A small contrastive image-text model, trained from scratch.
Model: 3.96M parameters, encoder arch resnet, encoder norm batchnorm, text encoder activation quick_gelu.
Training: soap at rate 0.0022, 9300 steps, batches of 256.
Rows from block 3 of the text encoder, named by matrix and row number. Rows with one number belong to one attention dimension. Each number is 200 + 20 x the weight over the matrix's rms, rounded and kept within 0 to 999. All counts start at 0.
# v: attention value (text_encoder.blocks.3.attn.v.weight, 128x128), inputs 0-127
# proj: attention output (text_encoder.blocks.3.attn.proj.weight, 128x128, transposed), outputs 0-127
v.0,190,218,184,178,175,224,180,204,205,189,212,211,192,224,182,203,202,155,195,172,204,219,263,222,187,199,173,206,154,192,237,194,167,232,194,225,180,238,209,236,198,227,198,204,207,228,212,182,176,187,229,200,195,195,177,211,195,186,196,180,191,230,235,175,199,199,228,185,221,203,213,176,204,198,182,201,174,218,205,217,238,193,194,172,209,179,208,214,177,201,221,220,208,224,219,186,202,199,208,189,210,214,185,169,167,216,190,184,194,205,228,159,204,204,202,210,240,216,203,213,180,191,207,194,219,185,217,241
proj.0,181,193,224,192,198,181,180,186,198,222,188,186,216,180,210,169,181,215,229,211,194,180,154,176,178,217,253,187,220,175,202,233,204,223,228,147,227,164,232,187,163,174,217,191,215,159,198,171,212,157,218,191,183,182,215,206,209,171,214,213,222,170,167,230,200,206,174,198,192,189,198,197,212,209,205,195,198,184,193,163,177,212,180,207,199,217,189,218,216,199,211,202,197,208,188,213,220,206,212,221,211,182,184,215,196,193,242,229,210,176,164,241,166,219,210,202,152,193,194,201,230,216,175,228,201,186,199,181
v.1,199,217,194,197,173,192,194,233,212,217,190,212,211,204,199,207,175,210,225,195,209,215,209,180,195,224,184,194,175,213,209,219,170,194,197,237,208,193,214,206,209,216,157,168,185,188,206,188,246,195,190,179,169,200,177,199,196,229,228,186,172,223,201,184,195,169,177,202,217,183,207,207,163,196,219,203,179,185,175,195,191,186,178,196,184,222,228,223,235,193,197,191,187,187,178,191,207,204,214,184,182,201,213,192,198,206,188,200,221,208,211,187,235,220,204,196,172,214,211,210,176,187,202,167,226,183,239,216
proj.1,190,184,205,217,207,210,222,187,188,166,221,184,200,202,183,216,222,187,199,216,199,179,190,228,194,197,213,201,207,169,226,155,223,198,215,162,191,202,192,204,173,176,232,240,195,205,196,199,146,193,232,207,206,183,209,208,196,184,197,222,217,195,198,211,213,202,224,207,199,194,195,197,215,193,181,179,211,232,193,178,229,190,191,192,201,193,193,200,171,189,210,212,223,219,206,208,189,207,211,185,204,198,177,212,188,194,190,192,181,216,178,210,174,180,203,222,207,200,168,199,215,239,192,250,198,200,160,182
v.2,198,191,190,172,202,209,195,199,200,205,201,183,189,196,199,177,201,175,241,178,184,237,133,194,192,194,187,194,213,197,194,185,165,195,160,196,212,217,202,177,148,213,194,186,208,186,205,222,239,196,183,220,187,207,199,201,211,220,207,177,240,203,231,211,201,208,208,208,219,180,167,204,182,184,224,227,189,225,183,192,216,223,205,202,214,181,226,201,171,217,201,206,197,178,203,207,186,181,220,204,207,192,221,202,174,184,190,186,197,218,195,206,153,213,220,187,159,191,214,195,205,203,209,177,178,205,174,176
proj.2,187,180,243,228,204,177,195,205,184,199,194,214,202,202,239,227,213,207,197,217,185,165,225,193,233,208,198,206,197,205,190,224,226,167,231,203,203,210,203,207,230,187,200,189,221,205,175,181,170,216,216,183,213,205,196,212,213,166,188,203,168,196,186,178,189,179,176,171,203,220,222,197,197,211,192,162,204,175,225,222,189,177,191,203,218,199,195,186,212,199,205,191,224,225,224,199,202,200,200,195,204,201,192,210,203,214,210,195,185,162,204,166,228,179,212,200,214,192,189,200,182,172,190,215,221,186,216,217
v.3,208,212,202,171,202,189,169,195,191,202,192,207,175,216,200,201,215,183,219,209,226,194,206,192,210,194,139,197,205,204,166,161,183,202,170,178,182,229,211,214,216,187,192,217,202,196,179,189,224,227,200,218,158,169,205,203,205,190,152,248,238,234,214,182,192,170,194,175,241,205,230,205,182,211,212,215,211,199,202,203,216,204,171,170,194,209,238,226,190,193,184,199,208,211,205,175,205,253,170,212,241,219,176,197,186,168,199,206,185,231,219,217,153,200,197,226,192,192,215,216,172,186,192,191,202,215,186,224
proj.3,173,191,176,204,206,176,214,199,214,198,190,199,233,188,190,204,173,216,177,174,196,226,189,235,215,196,230,215,200,217,233,229,218,168,228,242,195,185,206,201,195,236,225,177,172,216,218,179,179,151,218,139,232,199,190,212,166,161,222,160,212,188,196,200,205,206,229,186,177,195,147,197,242,198,209,223,199,192,212,197,206,206,192,217,206,195,196,152,212,228,193,195,199,188,244,244,204,158,209,210,185,170,238,230,187,213,199,197,202,157,165,209,241,203,163,178,200,199,197,201,225,208,191,216,224,167,213,199
v.4,189,181,193,200,211,201,231,188,209,187,247,176,198,216,202,204,214,188,205,200,193,193,197,198,214,193,186,176,191,218,185,196,189,193,208,173,217,158,224,192,223,186,199,205,188,208,187,176,207,208,157,240,211,194,188,199,219,191,257,225,193,203,192,230,179,226,233,195,160,189,172,254,168,239,213,191,185,185,213,198,212,191,196,249,186,199,180,219,175,191,219,213,198,206,217,205,225,177,195,182,169,213,174,225,174,213,204,198,186,174,231,233,226,175,171,202,192,180,173,188,206,225,198,185,176,200,187,228
proj.4,216,232,208,199,189,215,185,214,207,186,209,221,199,180,198,200,206,209,161,208,197,192,218,194,197,187,221,201,223,193,192,224,200,233,166,223,185,235,211,212,184,202,201,180,219,188,189,240,187,201,179,166,174,224,236,186,204,222,168,185,226,207,204,176,199,218,194,183,214,201,217,132,215,185,186,218,219,201,203,183,179,216,211,162,208,210,213,157,182,211,169,176,199,205,181,186,191,220,200,222,218,212,206,173,234,191,177,221,230,211,171,176,183,200,191,191,200,217,200,189,188,179,179,212,199,191,235,185
v.5,206,189,216,164,178,216,185,201,150,181,218,198,198,171,166,214,163,181,233,230,215,194,206,169,173,200,209,203,222,219,183,183,196,185,227,222,190,177,206,211,200,208,220,208,194,208,209,221,234,237,217,193,187,217,194,226,207,191,159,186,210,249,201,230,196,180,165,199,173,200,239,204,198,184,213,216,197,170,196,217,227,186,183,213,229,216,222,198,213,192,202,213,202,191,182,173,189,198,174,217,218,165,220,213,189,211,180,231,210,207,171,172,181,213,191,187,174,233,175,240,208,202,214,186,232,186,227,207
proj.5,197,205,178,214,204,191,213,190,241,184,206,229,203,229,213,187,213,212,174,194,230,184,204,219,200,214,167,210,178,188,231,191,193,174,196,197,175,189,190,195,226,169,219,210,200,215,209,170,163,179,215,209,204,171,211,206,196,190,231,217,189,150,191,164,192,185,206,182,234,192,173,189,220,191,199,193,213,242,204,166,173,188,221,175,198,181,182,203,206,193,195,198,210,203,195,227,208,198,247,178,173,223,192,195,183,170,195,177,179,220,217,237,250,193,215,235,230,202,229,165,178,221,168,200,214,211,183,190
v.6,207,178,177,144,232,178,197,180,212,196,226,236,203,172,188,194,184,230,188,233,210,221,223,209,192,222,240,179,216,198,218,201,189,237,207,209,209,197,203,192,211,174,202,170,204,198,189,205,208,186,200,234,195,188,195,192,185,213,217,198,186,199,210,209,186,168,211,217,211,190,192,176,190,200,210,208,220,195,195,183,219,200,180,212,179,185,214,207,189,217,199,197,215,212,216,197,175,188,215,205,184,193,189,213,175,183,225,176,198,193,198,213,199,206,218,207,185,181,187,198,190,156,192,162,178,207,237,191
proj.6,184,204,210,211,160,247,195,204,184,207,171,181,196,184,195,200,203,158,202,190,176,205,173,207,224,204,178,206,181,194,160,192,220,196,207,195,185,203,210,219,172,226,214,228,221,211,235,197,180,207,179,171,197,215,199,182,220,188,198,242,203,197,197,185,202,217,174,167,191,202,198,224,229,230,205,218,183,185,214,193,188,204,242,199,215,205,172,199,193,184,216,184,176,190,176,209,213,221,199,208,205,198,157,169,205,201,179,209,192,228,198,212,199,208,197,207,206,221,188,206,207,230,193,241,214,189,161,204
v.7,229,241,232,210,216,214,195,229,184,184,207,230,206,206,201,226,195,202,192,195,184,217,193,193,164,216,209,190,200,205,228,176,230,168,206,152,213,202,161,182,202,211,184,233,204,212,235,164,178,205,157,218,224,175,169,192,187,187,192,225,159,222,207,199,227,218,219,180,231,155,190,203,191,205,199,218,193,214,211,212,227,215,158,218,185,226,216,194,208,209,246,213,230,208,246,212,191,172,195,171,182,188,205,234,198,208,203,203,198,211,214,213,197,214,181,149,202,188,209,200,218,171,211,169,197,226,170,199
proj.7,159,150,193,205,163,230,202,194,201,194,219,186,208,211,234,207,199,187,186,213,186,172,212,188,243,202,170,209,238,168,167,202,175,201,196,256,201,182,211,261,183,205,195,186,195,210,177,225,206,223,212,208,187,222,225,233,213,246,213,185,222,177,189,190,220,174,188,186,189,258,196,206,206,201,232,188,221,183,184,164,198,176,248,190,219,168,188,206,206,197,147,204,169,218,169,195,215,191,204,232,199,188,193,152,201,186,227,227,173,153,166,207,191,179,213,245,194,213,211,210,159,204,199,238,160,199,222,208
v.8,219,225,203,212,218,212,205,214,205,184,225,178,175,187,191,170,197,229,175,219,207,193,165,203,174,187,196,196,186,156,193,219,179,218,208,184,170,194,198,193,219,197,183,177,204,217,224,203,193,191,214,181,190,177,196,206,204,185,202,194,189,190,201,193,246,190,174,190,225,195,226,204,203,189,201,176,231,221,228,216,201,203,180,188,215,187,205,181,186,171,213,219,196,196,193,252,183,203,239,194,184,215,191,202,200,201,203,193,238,193,201,200,205,195,213,215,173,205,223,201,214,205,187,161,213,187,212,172
proj.8,188,187,180,177,201,188,207,195,202,196,201,204,232,208,188,189,187,177,204,178,192,197,222,204,222,222,204,193,215,230,213,189,223,160,189,211,232,220,222,199,212,215,204,211,194,145,175,197,198,196,178,201,213,218,188,195,170,209,207,206,200,210,190,175,178,214,205,209,186,201,185,191,189,213,192,205,169,208,173,205,190,179,210,236,180,207,205,203,207,201,200,201,215,206,209,161,200,206,195,200,219,175,175,218,178,207,220,209,175,197,177,218,182,227,211,200,239,174,193,204,200,199,225,201,193,182,181,179
v.9,172,208,205,181,162,199,207,207,170,198,215,178,189,216,195,199,211,233,247,174,194,228,211,215,181,179,244,206,179,196,187,187,204,170,213,210,173,224,200,148,222,176,237,192,179,198,190,197,175,190,189,220,192,196,183,235,155,191,183,230,182,213,194,223,205,215,215,210,195,207,183,206,216,180,215,201,195,203,201,200,179,196,208,170,245,189,218,211,204,201,199,237,158,214,199,237,217,239,194,241,189,210,190,218,190,259,181,200,182,159,197,195,227,200,185,189,197,186,170,188,213,221,186,154,174,201,194,213
proj.9,234,208,187,205,217,221,190,188,216,209,196,189,232,201,173,200,210,206,165,209,221,170,227,212,186,226,206,176,184,230,203,220,193,204,185,199,235,160,214,216,177,222,185,221,230,191,199,215,223,199,193,204,196,199,195,167,224,227,235,202,200,178,183,176,202,222,195,183,204,211,209,192,196,222,163,220,195,187,170,203,209,204,193,224,156,197,176,219,200,199,195,164,200,190,219,165,183,183,202,180,207,195,225,181,209,158,193,188,233,248,188,232,160,199,198,200,205,203,203,200,202,188,196,238,212,186,198,199
v.10,186,199,189,224,194,196,183,202,198,182,222,200,148,157,216,206,226,196,233,188,186,185,140,200,216,228,200,221,218,196,156,180,177,182,167,197,207,164,215,206,214,189,210,189,206,196,171,186,196,208,183,228,194,234,200,192,198,240,222,175,224,185,209,192,207,203,148,205,187,187,160,218,161,162,231,176,199,202,193,205,221,217,220,183,210,218,197,191,190,222,233,193,195,232,204,205,212,235,194,228,188,188,252,173,204,192,202,211,192,207,235,191,213,230,215,180,194,144,188,176,209,225,216,163,172,183,228,197
proj.10,206,223,211,195,209,176,215,187,180,205,179,193,232,243,192,214,182,202,151,217,217,215,218,192,173,166,227,165,211,217,208,199,189,181,220,227,167,238,206,229,201,207,222,192,189,174,229,209,224,240,205,185,193,188,218,191,224,186,169,206,163,199,186,186,187,211,224,174,207,224,233,176,209,205,154,199,182,174,201,189,191,182,176,194,219,198,214,185,193,174,175,185,220,191,216,207,180,175,185,158,233,244,177,234,205,223,211,178,189,226,148,216,168,173,192,203,197,239,207,227,168,174,175,250,214,174,197,182
v.11,217,213,206,191,220,208,211,192,207,240,208,231,214,184,206,213,238,183,214,171,208,203,185,194,233,196,188,203,169,213,189,214,220,218,179,178,213,168,178,173,192,217,215,217,180,191,188,159,213,229,184,215,226,191,187,182,218,196,185,235,206,187,205,174,188,215,224,183,203,213,208,193,190,192,196,206,188,218,204,199,165,166,203,201,194,217,201,262,203,200,161,215,206,172,185,212,230,233,196,177,179,192,177,208,206,195,203,185,176,199,218,187,189,203,196,199,182,182,190,199,204,186,187,216,200,226,216,235
proj.11,189,189,190,214,213,215,179,193,219,189,206,163,203,234,207,174,182,229,183,219,216,203,225,182,169,210,200,212,218,200,212,214,188,202,189,216,196,224,199,223,185,210,174,167,211,212,198,228,180,186,219,161,175,207,189,207,182,199,197,179,210,235,211,241,215,196,209,207,171,200,174,212,186,214,190,213,223,204,224,195,210,218,203,194,209,180,206,171,190,229,224,187,203,222,240,204,186,164,182,224,222,225,213,193,195,208,176,206,234,167,184,216,208,204,180,192,206,186,195,203,190,194,193,214,189,183,203,204
v.12,204,208,198,204,198,224,184,233,180,222,202,193,201,237,212,203,203,156,229,184,232,169,222,240,210,200,141,197,150,243,198,209,165,209,165,180,196,206,204,206,183,226,193,180,187,197,185,190,214,204,222,208,220,166,212,196,193,222,209,206,186,189,252,220,198,192,199,232,192,214,186,189,168,213,238,193,205,191,198,226,184,176,205,200,174,207,186,188,238,184,192,163,194,234,176,192,183,185,179,196,207,237,175,229,187,228,218,163,193,183,194,194,208,208,200,184,165,234,223,240,202,202,209,201,208,174,220,223
proj.12,193,181,213,193,210,168,235,186,200,209,210,173,203,160,205,206,223,239,175,183,159,199,183,194,170,195,249,182,230,177,219,180,247,214,226,195,233,189,234,187,222,181,200,235,198,169,184,232,191,213,184,195,171,206,192,196,175,182,192,225,221,211,163,169,182,209,229,193,183,161,227,226,222,166,173,187,187,237,206,161,253,234,187,202,225,203,220,189,166,218,210,234,198,168,213,201,190,224,203,207,211,169,239,189,206,166,152,241,212,214,209,214,190,190,172,217,206,157,187,163,232,226,203,208,224,208,175,178
v.13,205,208,213,185,183,244,201,227,164,195,185,184,223,240,211,214,181,223,178,180,225,209,191,223,204,173,197,194,202,214,221,194,187,194,215,187,190,208,179,151,218,185,174,192,212,215,179,208,195,178,181,157,222,243,189,161,195,221,196,162,185,183,229,209,206,218,206,203,199,221,198,164,200,212,204,206,207,242,188,218,168,208,203,239,174,220,230,207,208,185,212,180,173,185,224,212,238,186,204,195,204,234,186,189,197,202,192,202,229,218,176,224,203,177,230,194,188,214,210,146,208,192,166,192,205,218,197,198
proj.13,223,189,238,212,207,168,204,187,227,200,220,218,178,155,192,189,229,182,227,180,155,182,201,182,193,219,191,214,172,160,197,208,181,212,205,186,253,210,234,230,163,184,192,236,215,193,185,211,191,201,218,255,194,170,186,226,230,191,206,233,224,215,187,178,206,167,188,191,188,202,223,255,202,209,208,184,190,157,174,186,232,198,217,185,217,185,180,215,197,218,186,212,201,215,181,177,163,201,205,223,218,164,202,193,198,215,204,206,185,166,229,157,206,198,197,222,196,205,200,272,194,193,207,204,182,193,180,226
v.14,209,241,206,220,217,214,215,211,194,192,237,188,183,210,181,193,197,190,201,191,207,183,214,182,190,217,197,165,210,219,183,236,212,179,204,179,233,161,141,245,199,219,225,180,209,215,211,204,176,208,197,229,244,192,225,199,217,214,222,195,204,183,193,192,210,190,209,208,197,202,195,213,187,170,183,177,208,211,212,223,219,198,219,235,177,214,195,221,200,181,211,191,202,218,221,179,189,165,182,197,190,176,148,200,217,209,212,208,186,175,219,182,181,181,188,199,212,216,168,237,211,189,227,204,197,185,204,247
proj.14,194,179,184,182,192,195,189,210,201,195,205,202,200,183,254,204,209,203,183,188,199,205,206,216,212,185,183,213,224,192,218,180,172,213,188,218,160,219,239,186,213,192,194,205,194,181,179,218,226,184,172,204,162,201,197,189,168,208,200,206,199,226,178,209,196,217,195,198,189,203,224,194,185,189,203,210,187,181,228,158,169,200,204,186,228,199,214,192,205,230,187,216,192,206,170,212,229,222,202,213,214,222,244,191,186,184,174,207,196,230,154,194,215,195,182,208,203,191,252,172,205,203,185,204,195,212,199,186
v.15,224,184,209,213,180,206,189,172,179,191,186,196,204,189,184,198,221,182,208,209,186,218,206,204,178,146,227,181,186,205,193,212,205,199,247,180,188,203,222,211,213,210,250,175,216,186,161,176,205,188,244,251,237,242,192,217,184,192,185,189,232,205,203,224,167,218,184,181,203,199,186,187,190,177,200,217,210,203,186,215,220,208,202,202,239,182,213,223,183,185,202,179,214,191,202,174,174,180,147,202,213,227,181,204,212,207,180,214,168,194,160,160,174,176,191,179,209,182,216,203,195,217,210,224,186,148,205,198
proj.15,172,215,187,194,212,167,194,206,193,204,198,202,190,180,218,206,178,196,206,196,217,202,208,203,207,243,188,205,221,218,184,190,192,213,154,223,199,173,173,199,220,188,178,216,202,209,247,208,213,200,146,187,166,174,243,197,173,215,224,196,141,170,184,155,221,203,203,184,189,206,222,195,204,197,197,193,192,183,220,178,181,201,201,212,206,236,187,185,209,209,205,197,181,212,177,229,229,217,225,189,221,179,224,170,159,184,227,174,234,193,222,217,207,240,202,210,194,212,228,166,211,199,201,181,208,248,229,234
v.16,214,149,178,214,180,208,193,210,191,205,216,203,188,183,203,220,175,188,204,206,170,166,180,218,208,221,194,195,215,205,180,174,202,204,203,187,186,198,195,189,240,200,185,180,200,226,218,197,220,185,201,223,184,192,228,168,221,205,214,190,227,227,173,197,209,216,229,187,216,220,213,151,192,174,194,201,221,181,236,175,188,205,207,211,221,209,208,175,201,210,201,164,217,214,163,205,209,187,197,217,215,188,185,182,204,206,221,246,197,219,211,201,189,188,216,222,195,171,201,198,195,193,169,203,196,213,223,195
proj.16,216,233,227,203,214,170,206,187,204,197,184,183,203,175,190,190,192,231,201,200,233,223,198,176,220,172,215,186,200,172,225,235,214,193,205,224,203,220,204,198,189,208,226,219,204,198,198,198,180,209,197,197,191,214,195,222,215,201,144,209,162,186,211,201,189,202,163,211,201,179,193,219,212,221,200,183,153,201,170,223,194,179,210,189,187,198,195,225,191,179,190,195,202,190,215,206,190,234,208,176,192,224,218,192,199,199,184,157,203,191,213,181,239,203,204,192,225,204,196,192,193,201,253,223,219,203,215,185
v.17,183,205,205,191,184,239,181,223,176,224,196,203,241,233,174,198,217,177,222,202,215,185,194,197,186,180,189,183,158,183,198,205,192,194,186,197,173,204,189,213,216,218,167,232,223,203,194,195,218,195,217,237,211,219,218,219,202,178,220,203,195,224,215,199,222,214,231,170,182,170,222,211,173,194,203,195,200,178,199,199,227,186,165,200,233,215,226,210,176,191,180,252,201,211,216,212,198,216,186,166,221,188,192,202,223,230,196,200,196,193,207,203,220,182,174,190,161,219,196,215,175,228,226,194,211,184,192,201
proj.17,190,187,195,205,208,172,188,191,209,176,222,190,195,204,223,207,208,202,191,202,187,188,212,193,214,233,221,223,237,225,186,195,223,212,200,206,235,202,220,205,173,183,234,165,203,203,174,187,185,206,190,168,172,193,213,186,189,217,189,215,227,171,190,164,201,215,188,218,219,233,194,175,207,178,195,216,198,238,203,219,184,200,195,214,176,187,205,187,205,218,214,163,206,218,187,222,198,195,226,219,192,213,231,216,190,198,206,230,225,189,182,186,197,221,220,207,208,177,207,184,219,191,210,228,195,206,227,217
v.18,189,197,179,170,227,212,210,209,249,223,219,197,173,208,198,236,172,208,164,161,233,199,235,180,185,214,244,202,221,182,209,197,189,216,195,179,185,216,186,212,196,194,189,200,227,180,197,212,187,177,195,145,214,188,205,206,204,226,209,170,228,184,183,224,187,210,252,220,232,200,188,197,232,196,199,214,179,200,176,236,186,195,227,222,165,178,200,188,179,170,157,162,207,173,184,179,181,216,221,222,206,239,209,224,192,196,236,206,195,213,222,200,203,197,202,184,179,240,161,159,201,192,194,222,200,218,209,195
proj.18,203,190,227,204,168,192,193,219,205,177,172,191,226,184,188,143,223,223,244,213,165,210,193,195,217,200,166,177,174,205,241,193,224,172,220,211,238,183,192,174,178,211,222,175,190,191,208,165,231,198,205,232,195,227,189,198,228,162,195,257,198,212,214,195,181,192,152,213,179,197,204,207,172,220,206,196,213,199,215,180,203,214,201,210,221,215,230,215,212,227,213,226,193,211,218,196,235,201,208,189,188,177,200,185,219,197,187,208,192,181,205,183,184,186,222,228,195,177,208,210,209,189,207,178,211,201,186,195
v.19,199,207,203,188,207,209,193,212,205,200,221,200,232,217,198,221,208,204,206,205,176,205,210,190,204,199,212,206,177,193,212,226,221,216,192,208,183,204,201,219,185,179,243,199,216,152,222,179,207,193,216,192,247,190,218,167,193,175,200,240,208,181,176,167,191,225,222,195,193,187,194,218,211,189,211,216,210,250,220,201,200,163,207,207,180,199,228,197,183,208,164,191,196,185,222,195,209,204,200,185,165,206,185,217,184,205,211,188,179,226,232,217,185,217,184,210,179,213,208,220,176,193,195,209,190,214,193,187
proj.19,180,207,199,189,203,206,207,197,204,217,209,223,191,206,198,172,196,197,212,186,196,210,192,189,235,193,170,222,205,185,206,174,201,190,214,198,217,215,209,187,186,233,179,181,185,263,169,208,171,225,171,174,168,207,181,189,193,205,195,192,188,236,232,223,224,161,212,192,203,225,182,172,195,232,192,205,193,173,209,213,195,237,202,203,204,200,192,184,201,199,199,204,188,213,205,204,195,189,201,212,209,200,210,196,202,185,168,202,231,149,170,171,217,183,174,182,204,203,206,167,228,204,207,198,211,188,190,208
v.20,197,219,230,185,191,222,232,179,178,162,224,209,223,154,172,221,253,200,193,235,233,186,208,200,183,198,205,195,204,190,207,215,197,225,204,198,173,206,193,203,199,166,209,230,188,180,204,199,170,195,212,179,192,213,217,194,198,169,155,206,189,195,199,214,187,230,200,178,191,178,211,211,218,215,215,185,238,220,176,212,225,219,235,137,211,179,177,189,208,231,212,205,208,218,208,228,167,193,207,202,198,198,193,166,190,201,206,203,213,207,219,200,210,180,212,185,184,195,190,209,180,200,177,184,201,192,222,212
proj.20,200,193,168,191,201,187,178,216,180,242,151,212,197,246,214,189,184,186,197,182,142,202,166,202,192,231,201,224,216,200,163,196,208,183,206,202,238,199,210,192,199,226,188,204,238,192,205,212,218,195,212,206,203,191,177,179,194,211,234,220,207,195,210,188,211,155,203,200,199,210,188,193,211,201,191,211,189,176,205,201,198,189,174,231,180,211,210,211,206,197,224,198,196,182,195,177,219,218,206,205,210,203,205,229,208,231,201,201,197,211,204,211,188,194,178,233,198,204,211,201,202,214,205,200,202,169,180,186
v.21,204,175,151,180,266,183,183,160,200,200,191,208,190,200,230,226,197,195,185,221,192,164,192,213,199,222,186,211,234,207,187,215,229,233,221,170,219,198,211,188,219,214,207,214,172,200,182,213,193,218,178,218,226,218,214,160,169,173,189,216,187,174,208,204,196,206,217,210,195,182,199,243,207,197,200,225,200,189,198,210,187,199,222,204,177,182,203,141,219,158,150,179,192,239,221,203,209,207,191,200,235,207,171,186,199,212,212,181,202,225,183,238,199,215,252,225,200,190,197,179,210,181,200,212,190,199,208,228
proj.21,217,224,243,180,158,219,219,247,192,188,174,190,213,181,203,182,190,187,182,173,192,252,186,207,193,179,214,203,165,205,181,196,177,194,186,233,190,198,214,187,183,189,176,184,222,194,230,204,194,171,180,182,204,196,196,201,227,230,226,185,249,231,205,185,181,187,206,172,195,201,173,176,229,232,230,242,232,256,228,190,209,215,187,207,223,223,217,211,187,226,219,179,179,140,187,202,194,203,202,210,191,186,182,200,201,174,168,222,188,189,225,203,199,199,139,162,184,188,225,227,219,210,173,186,189,195,187,198
v.22,190,204,201,219,165,214,195,183,164,172,174,183,205,191,203,193,205,187,218,200,197,185,191,198,202,222,178,242,176,185,218,252,210,193,200,190,207,231,225,190,209,215,191,197,201,203,184,178,168,210,215,191,200,195,214,214,203,196,211,189,169,196,200,184,209,203,166,202,202,197,189,216,204,208,209,199,201,208,186,198,202,214,221,214,226,191,213,213,232,206,202,208,186,165,213,210,222,243,176,182,158,197,215,180,215,211,206,173,186,207,185,198,213,188,211,206,213,216,232,175,197,244,194,208,187,229,174,245
proj.22,198,197,181,187,252,187,235,216,224,213,226,235,213,202,200,214,200,211,200,189,197,236,209,190,197,184,230,154,188,218,172,151,183,214,178,198,197,184,191,201,184,187,195,218,172,202,212,217,210,192,177,203,202,218,204,200,189,220,214,191,218,198,213,216,189,181,241,219,194,217,230,178,181,204,205,199,227,203,217,202,210,174,165,199,185,232,181,185,174,208,208,194,203,227,198,197,172,179,216,234,221,188,168,208,187,208,181,206,226,212,206,193,179,215,185,186,196,199,190,217,217,180,204,205,193,193,185,163
v.23,223,198,181,185,199,182,216,193,241,175,200,206,230,217,231,148,147,213,186,177,206,212,185,197,179,191,205,181,208,211,221,181,201,178,220,235,205,233,212,199,187,208,176,218,184,208,206,202,193,216,225,185,170,209,193,218,199,227,226,192,194,236,174,162,198,183,197,189,231,230,212,175,222,201,202,218,213,211,192,198,211,193,215,222,212,216,191,193,183,231,204,196,197,199,240,187,189,208,220,196,202,170,180,194,215,175,217,186,204,204,216,187,242,174,160,173,213,213,218,177,226,221,210,223,224,189,185,191
proj.23,166,185,223,225,189,204,193,184,197,211,203,214,163,198,171,251,247,171,191,210,202,213,208,178,225,205,217,215,204,185,201,215,203,229,174,187,187,157,193,201,215,165,206,187,188,196,206,203,228,178,172,222,203,201,189,182,217,185,182,176,200,166,228,239,211,195,186,239,190,208,198,213,196,197,198,198,192,205,185,205,198,211,199,166,182,184,192,210,217,177,179,196,212,220,149,206,220,190,187,205,207,210,206,209,196,231,201,229,192,180,206,207,173,239,243,191,207,206,169,227,180,178,215,182,192,239,206,187
v.24,194,199,176,208,195,179,224,153,209,185,214,207,210,181,187,200,154,198,198,212,198,174,181,172,184,214,190,206,230,181,214,198,170,215,223,208,212,230,221,202,182,238,165,214,217,206,190,203,200,205,204,186,170,202,212,184,180,214,216,206,190,175,177,178,174,178,182,164,193,231,207,203,214,191,214,193,196,187,177,199,212,185,244,240,218,176,185,228,249,197,196,181,222,205,202,228,201,163,204,204,190,164,188,202,189,201,224,210,199,239,203,203,226,182,173,210,215,184,202,207,198,197,217,209,238,204,174,223
proj.24,216,195,206,191,193,195,180,210,205,207,195,208,202,204,222,195,225,185,189,188,181,221,203,216,206,177,220,191,182,200,180,211,199,184,185,203,184,161,183,190,212,178,218,208,213,222,218,199,185,164,200,222,213,210,179,197,222,189,180,171,212,196,220,238,200,194,206,239,206,192,202,180,201,221,207,204,235,207,223,190,189,204,179,172,197,203,191,162,187,195,198,208,184,188,196,191,202,238,202,208,228,213,173,212,207,209,191,194,211,169,210,200,167,208,217,163,208,221,190,205,205,224,208,206,167,196,225,178
v.25,234,231,187,197,236,189,197,181,185,199,193,199,232,209,200,199,183,214,230,169,214,200,201,176,154,213,216,166,198,247,224,233,237,185,170,194,199,198,211,248,198,179,210,186,200,176,170,211,190,188,198,186,183,204,215,188,194,216,237,220,210,178,191,188,202,205,184,233,195,199,176,188,191,195,178,211,212,207,194,198,233,225,198,214,170,205,193,201,218,184,209,187,203,177,169,155,181,216,172,208,145,211,187,192,205,210,227,192,185,175,215,208,201,210,220,191,223,168,183,201,200,220,194,213,180,189,230,198
proj.25,165,181,212,197,163,229,232,231,211,185,206,209,204,156,178,233,215,188,176,206,202,209,197,227,236,195,192,188,207,169,208,151,178,213,206,212,189,187,199,195,201,211,191,219,175,212,251,214,220,207,145,214,222,174,193,181,185,200,184,207,184,221,199,203,198,201,209,175,198,187,239,227,193,189,216,201,214,194,205,214,177,196,208,200,202,214,215,194,186,206,179,205,187,222,201,237,218,213,226,168,241,190,206,188,212,183,142,223,234,233,199,190,200,187,161,227,172,250,224,178,199,201,175,185,210,219,159,214
v.26,194,205,209,176,230,206,212,194,213,199,196,194,229,214,199,227,196,171,210,182,191,189,174,210,224,215,192,208,204,232,207,215,231,230,151,198,171,201,200,183,172,177,193,220,150,201,227,188,201,206,180,178,208,215,200,165,212,170,239,197,209,221,181,181,201,223,195,230,196,201,184,191,180,200,185,214,212,240,216,242,174,235,202,197,199,187,177,201,229,225,234,190,168,210,211,210,215,196,190,171,195,209,203,202,207,182,218,192,200,178,226,194,198,198,184,177,192,184,146,192,194,203,185,187,180,219,186,226
proj.26,193,201,215,223,171,207,206,206,198,225,223,218,182,187,183,193,196,224,192,228,206,226,226,181,176,179,219,206,181,161,237,197,170,195,234,206,227,203,200,242,202,230,220,166,214,205,202,208,212,201,205,188,196,173,187,192,201,208,165,197,203,211,229,217,183,172,202,175,194,178,191,217,244,218,201,185,186,174,183,167,197,196,196,197,164,216,222,202,188,190,152,204,235,178,211,192,200,189,186,209,218,212,199,208,206,199,167,228,211,195,188,210,218,205,212,202,185,206,224,203,190,178,177,189,218,195,199,186